config.yaml
encoder_arch: "mlp_mixer"
model: "image autoencoder"
dataset: "crops of objects in photos (Visual Genome)"
train_examples: 123503
image_size: 64
crop_scale_min: 0.5
horizontal_flip: true
translate: 0.06
bottleneck: "plain"
downsampling_factor: 8
encoder_norm: "layernorm"
encoder_norm_position: "pre"
encoder_activation: "quick_gelu"
encoder_mlp_ratio: 6
encoder_parallel_block: true
encoder_inner_norm: false
encoder_patch_size: [8, 8]
encoder_conv_stem: true
encoder_layers: 6
encoder_width: 256
loss: "l1"
latent_channels: 4
decoder_norm: "groupnorm"
decoder_activation: "relu"
decoder_weight_standardization: false
decoder_widths: [48, 48, 96, 192]
decoder_blocks_per_level: 3
decoder_block: "plain"
decoder_attention: false
decoder_upsampling: "transposed_conv"
init: "xavier_uniform"
residual_init: "zero_last"
optimizer: "nadamw"
lr: 0.002
beta1: 0.95
beta2: 0.999
eps: 1e-10
grad_clip: 1.0
steps: 15600
batch_size: 128
epochs: 16.2
lr_schedule: "cosine_restarts"
final_lr_fraction: 0.1
warmup_steps: 1560
weight_decay: 0.3
Rows from block 2 of the encoder, named by matrix and row number. Rows with one number belong to one neuron. Each number is 500 + 50 x the weight over its row's rms, rounded and kept within 0 to 999. All counts start at 0. Numbers have three digits each. After the name is the row's rms in percent of the matrix's.
# fc1: MLP up (encoder.blocks.2.mlp.fc1.weight, 1536x256), inputs 0-127
# fc2: MLP down (encoder.blocks.2.mlp.fc2.weight, 256x1536, transposed), outputs 0-127
fc1.322 042:512454499566500536480538544497512488505502505604491596499477525514501518510479522503508507508509546512502492516494493505503511406483423529485509481918493500586489451528449452504507490544494505495523504484502496520571494498507522452464493481502488522485518505472509499512495387629496475536480481526479407479495523482568480460493513488508461497466492649491467531494483545475518529510519
fc2.322 087:504593469455459497535475522474489488471436501477508449497490493519471503472461475456486462512439510460447525477557516473509488528484548500493504561455500554536490513426501480454505989510474502503527488565493507516450472485496478505501467479458467466589505456477496508505510577549460542499470538494513502616484467490462678484496523560496567495499489496511529509471470502525433483486415
fc1.323 185:492497441625518443466477541521439431530515511538445493528470458561522575479500514509419511521477519472472492457453513582494451442467461453474613408467490452484541525555499487509523574425482428459463509470468463479492486435451496686443604444537455539499461467520493509505453554394529445600514452544523669408495516423560469500511525475536534505404435382472517351443443508460521474535507
fc2.323 165:493480488464500509486494616448456475496517527429432461518467515498524470506543490462546486473504498511498440520495569476457514478543498522484385429440486635517482526449442536513466781435496470481481455562494534444474482506512508573523580516503493518431492504477427547466472479501612484533524416527555448481491496501574494459477430483505598454504570397429465484506513439426488526501455
fc1.324 238:507424512574547568520578489488475469447487429580404494492505489592440590490486566513508495601512463506501455524400492623456491507470382523482507408509544582489479440572472554491558598437510528477431479495546472527558481499487500596465648492479499526425471420480458587503504432434587412529541426528486525403477498491486402464491496423514494501454543513496396459513427511406495429516449
fc2.324 294:454530452453454491527465594507501510503485499477521439445423480420518488442466472435471438439460549453461460474539496464480427481492497449461464543512434413461475507447446487483470398489441470464512480438470506497472471498482442462479422497454439460520538657494467452465477479532416473554439506540453442485429443486463532506453508546518504468479454532485500487434521458521534567505534
fc1.325 022:465435490564467462486569502367512505537481513487486460472508518483501543585475492424523531518444539507516466477426470531490522452551569500498568476700523512373469536548516579473523510436441542528420469514506528468507510542515485592589470508511415504492531544539563617557479592354452525622470444541481626504554501540283514477365480514459518478525451407584560401472572589398491480461428
fc2.325 054:471418567557492535446475494506552539416497488515503486511611477453433475487476516452495481529511511546525450509552423622430541475511510538509530489524522526474516496527546563470522316537471541507527608542571481519532505541509506481490470507554483584393514505551563597502526450457487516561495441557507418495502530523541367448453444418498375488468550403429527540491550457515487471491591
fc1.326 099:511526505587539540503522506497522532559488503553492616490444534566513506502559524503487481469533514503498503506530481488508504458475471493490535476903497486587473418514561468525470511510533525531487486479496477486548480495476518475522499485534504508537501498425558547496539480577515528516540444491479501506457506537546494471519516536481498485470515569514469500545587529484479509482532
fc2.326 126:517531499489490504462492482456484537498475522460442526605456520436456433505503577508483501472498507516518523488474543524520515454483450505526500446557541458428538595451524570530528937531506508504519456506489485491545532577484522498516555503457496526509506479462521525534540452434571493524503519479585419494518525536508499485553491495480393510497516470480474453485514470459470449475470
fc1.327 114:436588538613558549573468486545451503519420482574506586414527532651527539459558485494446468533541398523423513507499468510511478483496472475508496490674503482557465404537576515449504539459482505508460552476514430512535426473436463561494534481586471555524499440431569649499506505519516481482518444426450541464423521446562548484498546524456554476474509490516479428514517496508514508448523
fc2.327 153:546515525489513515459511467482470483510537487447473492623465488449454444533531588529478495481543491522511514527446492485517489472500423494529464462481542446423534551421503591563493941537509494508475468484519481480489525505486554499530533525461510534471502508433486530538545450422571472496525533488554419451484500522529518454536464479482418497487537481463448461515527479454497484481472
fc1.328 051:486502429463478512579470437520555501561462507489513420472529510486507602527497450518507492527437504473516508519528475531499484544548588478529526531218515535463523544533469543441531529499464521545500498510476515531510534516502471522544524524518453459536462523573478547509491581394475540451489518464506614526496472511406520541467530539454551473555494420596566508469567544522476503455492
fc2.328 083:516480539530505508454481533552522463487581468518460484547579488536472540514511526480512520566531509535546474500536447559488539450518409526509542469494524516451488439527489484515487070440496556512470557495528520522516524500535560418493447494495507545477516494487528572553473468468464506520539437546494394481515534486505441449483473465517455514485458430481457503529532511466484506520525
fc1.329 024:514508487546506515560520465460524502466487460448491456488501462477507513495540461512495486494546494484503552518572491486507488582513580482542512522222492531462496461490535628507511502521534464500556494523491517489449494493507479590484477536493538465470475514477452437514561578339504507451505549458511598536485483517466471537612475494489479510558538359464539494552525455572494514480518
fc2.329 061:503338520486558484503490476497479542523560525468493525520536526500518474529500489535517548464525507522552506516476477589516506454527416496504537453507511465436492513555485518563510115430503527482487521433513517517552538544523525440488499502476530510452482542540528489501454498465480477475512503497493478449509528512534280514493456426513353499529461488503463413513528520500541522518530
fc1.330 174:461424504519498509513549476429463426440440479527387481452433489526474505445438524423503472514451488498481439496386503520456487459447448499472510387492519543480467499524440486454546643457482478464445441477541493514496471487485461603473588447518482497401510394552457573433485461463559393574477413558462589378466480469485420492444448383520472493410516504482446422447428505401466449512490
fc2.330 055:508488504488560509494583555520537481502518509481504513500439499556541484520483615514475479476559492528516582498428461481558504515489457489521508475479513453512533455432509436520491352591528514513464493451463516543488508478523535396494411529481531524479505523430563454490596447550500438468507555475455386444421525518517490476498526497497490493473524574525477514541505491500610576491455
fc1.331 158:468494515633488566388493502498516524506504504531486538484504549607452491521496572446489539537506470442483364538514547478398427403526443486529369492515533491550488515506611543478583506467423545531544523462539506495543440558489494507501550544556427550473504450451546559496480417508504502472525403529509392453557416535469491553457514455494519515557525559510375492477492423402440434496551
fc2.331 122:486529522537428508485449451514531453542468506549525540519502542504480547526498452549463531522483415520525490546527462518474460449523488550549549529466576457494571460608576498494523567500486519531460532538508444513531519411443490593474442534560487512561443382476553489564493558410455544519488532435546618558553526454524557513568573437521507548593441472556548413448475530543512454501534