Weights of a small image autoencoder: encoder width 256.
Rows from block 3 of the encoder of a small image autoencoder, named by matrix and row number. Rows with one number belong to one neuron. Each number is 500 + 40 x the weight over its row's rms, rounded and kept within 0 to 999. All counts start at 0. Numbers have three digits each.
After each neuron's rows are labels from the 100 images, of 14976, where the neuron reaches its highest value: "patch colour" is the nearest of a few named colours to the mean colour under the peak. Only what is clearly more common there than usual is listed. The data: crops of objects in photos (Visual Genome). In brackets: how many of the 100.
# fc1: MLP up (encoder.blocks.3.mlp.fc1.weight, 1536x256), inputs 86-171
# fc2: MLP down (encoder.blocks.3.mlp.fc2.weight, 256x1536, transposed), outputs 86-171

fc1.341:602437482462449536555478523475491531546528534524509486514450533564455513527494511493525466495519569508432534504529508544506559461470487533525436461531458500464671500471510475454467514582426488474483465450463463349506491474492634518539539476500501447452472560
fc2.341:509480521516517498523465536532482535553465492541386592511545463526556487465502522443483510518486536487458522521509487519502507476441525538467499584513518445522524529498442508459457511528477507486426491498508465486514535471427511489451461534475467503502476545
patch colour: pink (27)

fc1.400:465512469526543440558551474490528497552489468461537501553503529490512525498499490483472504550513396444501512524458534444499536477517499558467490500489436462496520500489447554495491457467500486430451499529491470553470489520549474530447463531472462507511534527
fc2.400:404494516549504469461489438511482485511472465425481516480523568486482533377497510487492537470486502506519478451514549507485503547486511424464476521482620501505441488499524543626520507496516504561478522474499461515490492540504442398471479534467491508527508499
patch colour: red (55); orange (32)

fc1.67:510477485513510562417485528465491518466504558527492474502443513541520510531486504502537504419523531498493526505520497496481466495516484501521508505529514498495633497482496480502484516519500483506476508511484483474489480511516564492523526498520493488507486500
fc2.67:491515523501501463440485474542507468548481469458505540504513468485509475483500479501528488521467460520544536478506547501507544576475508482463489522485550527519444498512518540537511541435576507516467542505514517499536506486422479496486514532479517521533500519
patch colour: grey (71)

fc1.500:394394408553527516461465511428495542516519547531490442506457485578557512537493466552538464543505470455520536519569523508489481494564480459479516483566590536523548497492492449543531487511492481556417550496492455406509490496474462551540534553522528495493510545
fc2.500:561530563470499469493428489599456481582473466498430559520480508532471459516496485467562506584452526542477536484551514466488547580464529514503460553521504487531458461517493543524471574494579518482467544457523487520509507457436552560486552501515488510529467505
patch colour: brown (75)

fc1.686:463397458564515545428462527468506508429492565529484468521443526516486516533481506521576455510523454441495549504515531501473384490555491445440504525582546512516527527461418466536524493508499467516464476498458473515524480494467484531525552492532518503509467564
fc2.686:562563540490526456513471506601469471598484455485470545534482505475452486517491471480556480545455512537475559457549538475485577557504527486484450527480520489522417465528530548522460566495547524466458521465530489489512479480473528525444574526500497508545455468
patch colour: brown (62)

fc1.204:426489558494469499487537426506474435523512491421458533454555460521504490427478483498448455459472449457523430456490532524472458559521488466547489501443542534492409532485533471529473479419550484545530560508488508520516487446532427516499502553520531480453443563
fc2.204:508497515535517464462520531519484525470532457549496480537544569507497499508490624506534579471475507516498473466487486511487530490563469517536501508497476507496447544505541441572511535469526486516481537526505548501536504513582508539528553516574528509547523479
patch colour: cyan (25)

fc1.760:581479480530489580507524503544470521495547627511436546489500463456515462535529514480414465491482586544490481565519468510534455472500501596568501456580466488477646443498430487482483423547496512476603452485494514514475527435520561450496461473508465483488487472
fc2.760:490566485403502488460469538483517534457461540530563460504479510495485554442499544531532470536548504462495506523530503483501532513562480496490527504444515549475544510488532499533499543529515482495564516508488540560505494561487526415587567424546534492502490409
patch colour: brown (70)

fc1.602:475410466543500536414465523488518506423481561523473476531434526530490521543478533513553435513546456431522563532514548514482364497546495445451515518573553515498525518461422457539512508504494474490470472509470473500516478505454497517518544497530512484514468553
fc2.602:555549533500526464475468498597472473599486466484479548527469519473459480535492470481562477534449504544480552458554538468485571568487523487486467526502536499520387467527521547528466565479558521479458530473527487489517483476459512529452588528515496506537464472
patch colour: brown (61)

fc1.14:529505485565483547505544447504412490482546541488492546470554476429533476490504538483441509535468504560505372550537498514500457545481499576573489465554548491476521459496501487540480438470531502529569560510492529471465497475546505430539503510508477457445491494
fc2.14:516574474438512518484475579430546565455461578559550483519463514532500568461464508473482478557568519460474572547511488464472532457476513520479562524440473489514569476537494513509497523548474526471501479524534547511473449557517544478545506420500480522528503421
patch colour: black (95)

fc1.209:448486493529504426580496476536500480510497442481506510512544487474500494511510451511466474581496419490523507511471521512513499488522512482482507487505502515512359503515472495487528476449493512504527493478516498549525513486435426506499500538504519518484516540
fc2.209:565511528496493509574473535530464508511516508542478464497456518504447521524495475480517464555507546513433502503497460475488505461507515524532485495517400455497548493512469483490458513565476513444488457472508477527476484505553547517483519469519469500489481479
patch colour: black (53)

fc1.299:593473469544478580484504492549464532493551641508462537473504491448506478518534517471423462468476596507490473577523491514540462471508501591582526473601436483482646449497456482452485435559489511484584442460495514535476528457499551431497463461510461497496479458
fc2.299:467583493393520464443490532479543516464437531519590443505477483488504539425504486534542479543562468463495508536502485472505526504561467492447514504442516545471531503479518522548495532506518471489554514538480537550503495565480503428577564431546528489498497430
patch colour: brown (67); black (32)

fc1.485:564500485490495567447464523465496529487508557524502486494449503525502504509492500495526494423521562495467504501522468511492474483512484520539511495511507492488612494484504467482474514551489485509493479499482493484491489501533575493530528481521489482489477513
fc2.485:466486525495497467480495479519536452508464469465497513490537452496519492467509467511485496504472465511560526487467513516513496556489508463426491505466573531514485498512518519530522507451570506531483538532516490504520512495425483517461469554465520518525515518
patch colour: grey (67)

fc1.606:387496540473521448501529424507525449484456522406511513503543505539520514479504510517475516467470323330560490472469551468498531548534497482463498509408525508518447546512524486559536510463541498508459562547518501564512507492494386542461469556502510520501516493
fc2.606:546456559526482513517524512517452488506558530526485531490553496516495513510470427495540513499451559479463514463526539528463558479552461517547448512514434483493504550478531450522487538550478473508468512535479505491534492492540522471502537535552511490523493545
patch colour: cyan (29)

fc1.168:499468481524513563411479529466489524463508562530481469513440520544525512533480507507543504419522525490499531503519503502475467500525482500516513508540517499496626505481487477511494519519496481509474515510481475477486476510505566491528533493524496492517494515
fc2.168:499522522498504467441488477550499465552481472462502544511513485484499476499499481497533492529464460520536538474514556496504555575473508484469487525486551523521436493513521545539509547431568508511464549495516514496533503485427485500480519533475513521533494513
patch colour: grey (65)

fc1.368:525512493480491599429496512480512498477495555515517497501464504516517501508501488507516507448488533497494501478504500494496465509496489505523499499502521506499602514489501504518479510510514486514497513535491493516501494494519559507504498487502504500486480490
fc2.368:498500494485504478459517476493539479510476505450523518494534450525510498455501478512500503489501490500548522481479540533509521507527491458472491496448528525503527524501526526490533510475466496524477502547503524487530502492465519437501508533479521508496519525
patch colour: grey (70)

fc1.131:528504491561481552512543455505414489476542553492491549465555468428536471499506539484437509523472506566500377551538494514502446545479500571559485457557563493475529457497492491544473432471529504530575556511492531468465500469547505429538500509510476454440488493
fc2.131:524570472440508519492470574432536562457468575559545484525461521537491571475465524474484475554566526457474572545515491471474537459476512530492561521444470491510573480534499507504496527554471524472508478515530549505474451557519553475550510422505482517527499423
patch colour: black (97)

fc1.607:581482476531480580506512499545457522495547625510434545483507469460511469525531516477414460486482584539487476574522475517536460477501500615581504463580455488479646443497443481466482426548498512478600456471494514520478527440512557449493460473508465488484479466
fc2.607:490572486367513479466477544471529534462444537535573455519472508504483555442493532523525479554558497468496519528523501484497537503551482489467527501436516544474553503489524506544503533527507484491556506519489539544497485570488531421584562429540526491505500425
patch colour: brown (74)

fc1.462:462412469536514545427462528474511510422478563524482475528430531545506515552481527509557449502546452440523568536517547504489369498555482444457508512574555504500547518456412470538514510503500471490475477512460478492515472503470499527525549511521510486516474553
fc2.462:549545528499524464467469498598471474591484465483487551523472523466461478531491466483562482530447508540481550454554546470485570567481524488485465526502538505519386468524524551529467563478556521487462534469526488490523484478461508524455586529511503504534462472
patch colour: brown (60)

fc1.728:439386450554508503448463518472533504444480562522494479503455521535493503528487511516554432541535416432516547524508546499492367493557488429445505505578551523508463515471406466550535488505507479508483468498469489498522476488456440541530540525524510491493474558
fc2.728:576556545489530463515460512601456493607487457503465544524448536481445485516487471472557473545457533540450547463564499466477554551495534497497445526508504481520414455532517542512452566509545531467468524457531464498502478478501541554440596507529490499533449470
patch colour: black (76)

fc1.271:527474485504499550445476537457490529468511552536492482497455512543509507547486509494528495436527550511481523509525487503483479484511481511537502493517507491486630494480503470480486520550490483509477495498479488446487480506518578494525526499523488477494486501
fc2.271:489496531513484471465459487533505481536475464475491527491509444490511476468511465506508468527478474518526528500499517509517508561463513490431503513508544529515481501512496522511496523461585510514490534508516513505530521489399478501487488526486522520523487518
patch colour: grey (71)

fc1.458:441458400469488422524489479505564562523494537488514517487575467512518509470485492501483495510534443558524477522515536523499500493506484466485515496506507507509379540492495530502537470488503483523526518587490532494515490490546432522583531571536499492495577513
fc2.458:513521527500500501574455522484486616504492417525505519496443499542510496481499487487533466437528514466484473510517429474494402487493532502494483486511491492485491503499516458465494499505483522493537494417490454528495498497527491576481434479545506479483475487
patch colour: black (47)