Rows from block 4 of the decoder of a small image autoencoder, named by matrix and row number. Each number is 50 + 10 x the weight over its row's rms, rounded and kept within 0 to 99. All counts start at 0.
Before each channel's rows are labels from the 100 images, of 14976, where the channel reaches its highest value: "colour at peak" is the nearest of a few named colours to the mean colour under the peak. Only what is clearly more common there than usual is listed. The data: crops of objects in photos (Visual Genome).
# conv: 3x3 conv (decoder.decb.0.2.conv.weight, 96x96x3x3, each kernel summed), inputs 0-95

colour at peak: pink; white
conv.92:45 54 62 27 42 44 57 36 19 46 38 50 48 54 52 41 47 51 62 45 52 51 57 55 52 66 40 48 21 29 51 40 54 47 47 49 52 53 60 64 60 47 52 36 54 49 55 57 49 60 50 49 41 26 41 51 50 51 53 25 62 42 42 47 45 47 52 47 41 61 42 54 62 60 54 53 51 55 43 49 62 39 40 54 56 29 50 42 21 51 48 53 38 45 52 35

colour at peak: grey
conv.80:43 45 52 33 50 64 42 44 53 37 61 49 60 67 43 67 53 70 49 62 63 40 44 44 44 49 50 33 55 55 69 46 53 50 46 35 75 53 68 53 33 70 54 56 49 43 44 63 65 50 60 60 43 57 53 44 52 61 51 60 48 33 28 58 29 40 42 61 35 58 49 56 47 46 50 57 57 52 56 63 48 49 37 59 43 44 50 35 49 57 49 45 67 37 47 53

colour at peak: cyan
conv.81:51 55 45 49 49 46 37 46 42 43 70 37 54 56 49 40 53 61 51 40 60 48 42 54 25 43 39 62 56 28 30 49 38 52 43 51 65 35 50 27 37 52 50 64 52 48 52 53 47 50 41 44 56 51 59 29 47 61 60 59 41 55 49 42 52 48 46 35 51 50 36 55 61 61 53 58 33 51 46 31 47 52 47 58 37 39 60 50 69 58 39 48 42 66 40 25

colour at peak: yellow
conv.2:56 44 74 58 41 20 44 60 38 45 51 54 51 59 43 60 46 46 57 49 46 62 46 42 51 51 38 45 35 54 56 41 75 46 50 54 51 58 52 39 54 44 46 54 50 56 37 55 59 50 53 45 54 43 50 46 50 60 64 63 36 43 36 50 54 45 48 48 47 54 22 45 28 47 51 45 30 51 61 56 48 44 33 51 34 42 53 52 34 31 49 80 55 49 43 50

colour at peak: grey
conv.52:45 48 25 50 43 40 35 43 30 41 45 45 58 54 53 38 54 45 58 45 34 54 52 58 51 54 65 49 65 39 45 60 16 44 64 48 51 64 44 43 57 37 51 65 49 51 39 65 53 59 35 44 50 48 40 38 47 54 61 50 57 37 49 47 50 50 37 45 42 50 46 46 59 40 58 53 46 56 41 55 52 46 49 53 34 43 49 30 85 36 46 48 38 37 46 54

colour at peak: grey
conv.84:56 52 50 54 42 50 53 59 53 54 47 48 50 50 48 47 64 47 55 49 55 52 54 56 18 60 48 57 45 52 48 43 52 55 52 30 55 51 48 48 36 54 47 57 29 51 67 65 53 50 36 46 62 66 58 25 40 67 45 52 44 37 60 36 18 45 51 44 62 52 44 73 51 51 52 52 48 52 45 56 40 58 55 51 48 57 35 42 42 50 45 50 52 82 36 50

colour at peak: blue
conv.36:52 45 46 33 34 60 49 40 44 57 39 32 65 61 54 34 43 61 30 51 57 51 45 61 52 61 49 47 34 41 53 42 19 47 65 48 51 82 72 56 49 42 50 55 45 63 55 52 42 40 45 51 51 39 38 49 51 56 50 49 38 47 45 47 46 47 36 31 56 42 44 44 50 36 54 50 32 47 68 61 58 52 52 53 52 41 54 41 53 64 44 48 62 45 44 37

colour at peak: red; pink
conv.9:47 55 47 57 56 49 52 45 54 60 48 50 46 66 55 46 38 73 56 55 46 44 49 57 43 57 55 48 45 39 19 48 43 52 52 53 47 46 37 36 45 46 53 50 46 45 73 54 54 47 39 53 57 43 53 51 47 53 40 25 76 45 37 50 49 50 35 37 37 28 55 53 68 42 52 40 44 60 54 41 62 44 55 50 56 37 54 28 40 31 50 42 46 49 40 25

colour at peak: white
conv.31:51 47 35 27 51 27 50 50 10 51 43 64 56 52 45 51 43 46 45 44 57 46 61 45 49 74 45 52 56 30 65 60 37 54 50 59 50 48 61 62 47 60 52 55 52 40 55 50 43 57 48 44 51 44 43 53 48 43 51 50 38 49 44 52 50 50 47 50 49 62 34 54 28 58 56 47 42 53 59 61 58 46 34 54 59 33 49 48 25 67 50 40 67 48 44 58

colour at peak: pink
conv.60:45 49 28 50 44 42 42 39 41 51 54 59 62 52 53 44 48 46 69 51 49 63 53 37 46 55 60 51 19 23 46 54 50 51 47 49 57 49 56 50 54 36 51 53 41 46 37 47 40 56 41 56 49 27 51 57 55 55 48 47 71 51 57 48 54 55 53 23 51 63 50 50 60 63 46 19 49 55 49 53 48 42 44 53 39 42 46 53 22 46 50 51 30 49 44 41

colour at peak: black
conv.42:38 48 32 71 56 51 55 43 41 53 61 48 49 52 54 45 47 60 65 55 35 73 50 57 49 58 37 43 51 37 70 46 56 46 47 45 47 48 40 60 52 49 36 72 53 47 61 44 58 73 58 54 44 50 54 59 47 44 55 33 42 39 67 49 44 48 36 53 49 51 41 49 62 41 54 65 37 38 25 48 57 51 72 59 47 48 40 37 35 57 43 64 54 61 62 56

colour at peak: white
conv.32:46 31 52 39 44 67 56 39 60 51 37 31 57 52 48 63 50 60 44 55 53 45 51 58 49 34 37 46 44 59 32 38 48 39 37 39 32 43 56 56 47 51 49 75 47 53 54 49 38 52 55 52 51 44 37 53 52 49 49 31 68 52 64 51 58 49 58 56 50 40 49 55 38 57 55 45 39 45 44 68 47 51 57 52 65 33 53 38 89 54 51 36 42 49 44 39

colour at peak: white
conv.11:37 45 54 44 46 47 46 48 43 47 52 53 55 65 50 58 48 53 51 53 52 63 45 47 54 42 50 61 46 56 43 39 50 29 49 24 50 47 45 49 45 50 84 49 48 44 41 42 60 66 53 47 36 53 50 66 48 74 45 54 40 39 46 15 33 64 33 45 33 39 50 34 53 53 72 43 49 45 51 47 52 51 47 45 46 40 51 38 55 49 42 54 67 39 49 47

colour at peak: cyan
conv.5:42 45 56 51 36 47 49 59 49 48 52 52 52 53 44 61 66 57 51 48 54 59 30 51 30 57 54 62 42 51 60 42 54 46 55 24 55 58 48 44 54 44 65 54 48 39 53 56 48 45 34 35 53 48 55 35 30 75 24 53 37 32 57 23 39 48 49 43 49 56 43 62 56 62 60 47 48 54 61 49 38 59 52 55 42 48 38 44 52 49 28 52 56 64 37 52

colour at peak: black
conv.7:46 54 20 44 53 53 35 39 48 50 37 35 52 56 45 52 55 48 64 47 29 61 42 64 51 36 39 50 35 72 46 39 55 45 53 48 39 82 51 65 53 52 53 53 46 54 36 57 57 52 56 51 55 52 38 43 46 54 49 53 63 45 47 52 52 45 42 59 48 54 35 52 38 47 50 48 25 44 41 53 51 42 40 48 45 44 60 48 66 18 50 55 56 53 49 32

colour at peak: grey
conv.22:49 44 36 42 44 43 45 34 57 54 25 45 59 59 62 58 62 63 44 49 65 49 65 58 44 40 40 47 42 53 30 45 51 43 40 32 31 63 42 68 38 63 58 55 43 48 65 50 63 56 59 47 59 55 56 52 38 52 52 47 49 37 33 40 35 51 41 41 38 50 34 49 45 58 48 28 60 45 48 41 55 41 42 40 44 49 30 55 57 51 40 48 36 35 43 50

colour at peak: grey
conv.26:51 50 61 47 55 14 52 52 27 55 35 53 60 54 59 49 51 54 46 52 50 56 51 57 50 51 56 49 11 26 47 36 28 45 35 52 43 42 56 56 52 52 51 53 46 45 61 51 49 60 40 51 53 43 38 49 50 52 53 41 63 38 45 51 54 51 57 36 43 51 49 54 61 53 54 42 45 53 52 42 55 30 48 51 22 48 50 56 68 41 50 53 47 46 53 28

colour at peak: black
conv.48:51 59 35 60 51 27 65 52 46 40 38 31 50 60 73 45 44 62 54 50 50 36 55 46 50 52 65 50 57 45 68 44 38 53 43 53 60 45 54 27 55 47 47 28 48 49 49 49 49 33 47 50 55 46 57 51 50 52 45 49 41 54 45 49 57 55 40 26 43 42 56 46 78 39 49 53 67 42 56 25 51 47 80 53 35 50 53 47 51 58 46 51 48 50 48 52

colour at peak: red
conv.78:45 44 77 56 51 42 22 33 34 48 43 43 47 54 49 49 37 48 57 47 48 63 39 66 45 47 49 55 44 52 61 52 64 50 52 46 37 67 55 51 59 35 53 59 50 53 55 57 47 63 56 51 57 47 43 49 50 56 54 62 69 49 41 46 45 50 57 58 54 48 38 50 57 42 46 59 42 49 56 66 48 22 26 48 39 35 55 44 48 31 53 63 27 55 55 34

colour at peak: grey
conv.13:46 49 53 44 39 40 43 57 32 50 46 49 49 68 56 64 79 48 36 69 59 62 65 49 30 55 54 58 50 41 44 59 52 45 48 37 49 51 44 41 60 45 62 45 56 47 56 52 51 69 49 54 55 58 62 48 51 57 48 44 33 22 47 51 29 46 50 60 52 31 27 53 61 53 56 45 60 54 37 50 46 53 63 43 51 52 30 47 57 46 51 51 26 50 45 54

colour at peak: grey
conv.1:49 47 57 44 33 51 34 38 51 35 36 50 54 67 65 54 67 46 57 71 61 67 65 60 39 44 44 46 55 49 37 52 53 43 43 30 36 50 44 52 52 45 55 49 46 45 64 54 47 67 57 50 47 60 47 56 40 39 44 43 37 30 40 44 26 46 36 50 40 42 35 48 58 46 51 40 47 46 35 51 59 47 59 40 45 41 33 33 39 43 46 44 34 33 41 50

colour at peak: black
conv.76:52 53 38 47 40 41 40 41 46 50 53 55 62 58 56 51 41 49 61 52 54 40 54 53 55 45 48 37 55 48 42 54 45 50 35 30 48 49 43 36 45 50 36 57 55 44 48 65 62 65 60 67 44 61 53 56 61 30 54 52 41 31 43 51 16 35 37 45 27 61 35 52 53 56 58 60 38 50 52 43 57 51 41 50 36 40 27 46 47 44 58 55 60 28 44 44

colour at peak: blue
conv.56:47 51 55 20 42 09 50 36 44 32 26 46 51 61 52 41 47 57 39 40 63 54 45 42 56 40 56 58 40 34 62 48 39 51 55 52 46 37 42 44 53 41 50 36 50 57 45 53 52 49 51 53 47 37 46 47 46 57 55 53 40 47 46 46 62 51 46 49 39 50 48 51 57 62 49 49 47 47 55 50 46 41 53 56 25 39 46 69 22 40 46 47 54 36 46 43

colour at peak: white
conv.69:35 49 54 54 52 52 52 56 52 52 49 52 57 56 47 60 67 52 56 66 49 52 52 49 60 55 52 63 54 48 47 41 51 31 54 24 50 48 54 50 46 45 79 48 28 52 52 47 50 57 54 28 44 52 52 60 37 75 45 57 46 46 53 07 28 64 42 54 46 45 52 42 48 53 68 42 45 53 65 49 51 58 52 51 54 54 55 47 51 51 31 49 61 54 50 51

colour at peak: pink
conv.91:52 48 49 43 53 55 48 47 50 56 51 00 50 57 54 58 45 60 49 47 56 62 46 50 51 55 36 43 61 50 49 36 39 48 40 45 66 56 41 42 40 59 49 50 43 53 36 45 68 35 55 51 54 51 64 54 48 47 49 59 42 43 58 50 59 48 42 09 43 54 46 47 42 45 59 49 34 39 56 38 56 56 55 52 43 46 49 42 67 43 47 57 48 43 42 47

colour at peak: blue; black
conv.61:63 51 47 54 36 52 47 52 54 56 49 54 53 64 51 58 63 53 61 55 53 41 55 53 35 56 50 44 50 50 43 49 56 61 51 37 51 50 52 55 40 50 39 51 40 32 62 84 49 48 37 61 58 53 52 40 54 54 22 52 53 27 55 51 20 28 52 53 55 44 50 78 50 53 52 53 48 52 59 49 46 57 58 50 51 55 25 48 50 56 58 53 62 60 30 48

colour at peak: red
conv.38:35 51 43 49 52 52 46 50 57 56 46 55 53 55 61 59 63 43 49 45 59 52 56 55 39 48 42 40 49 42 46 40 49 37 49 64 46 45 44 45 52 52 30 46 47 69 47 33 45 43 45 37 52 45 49 36 45 26 82 38 52 60 46 50 61 45 33 49 45 48 36 03 47 45 40 36 60 48 47 44 57 57 46 58 48 50 55 50 38 54 42 42 61 37 53 51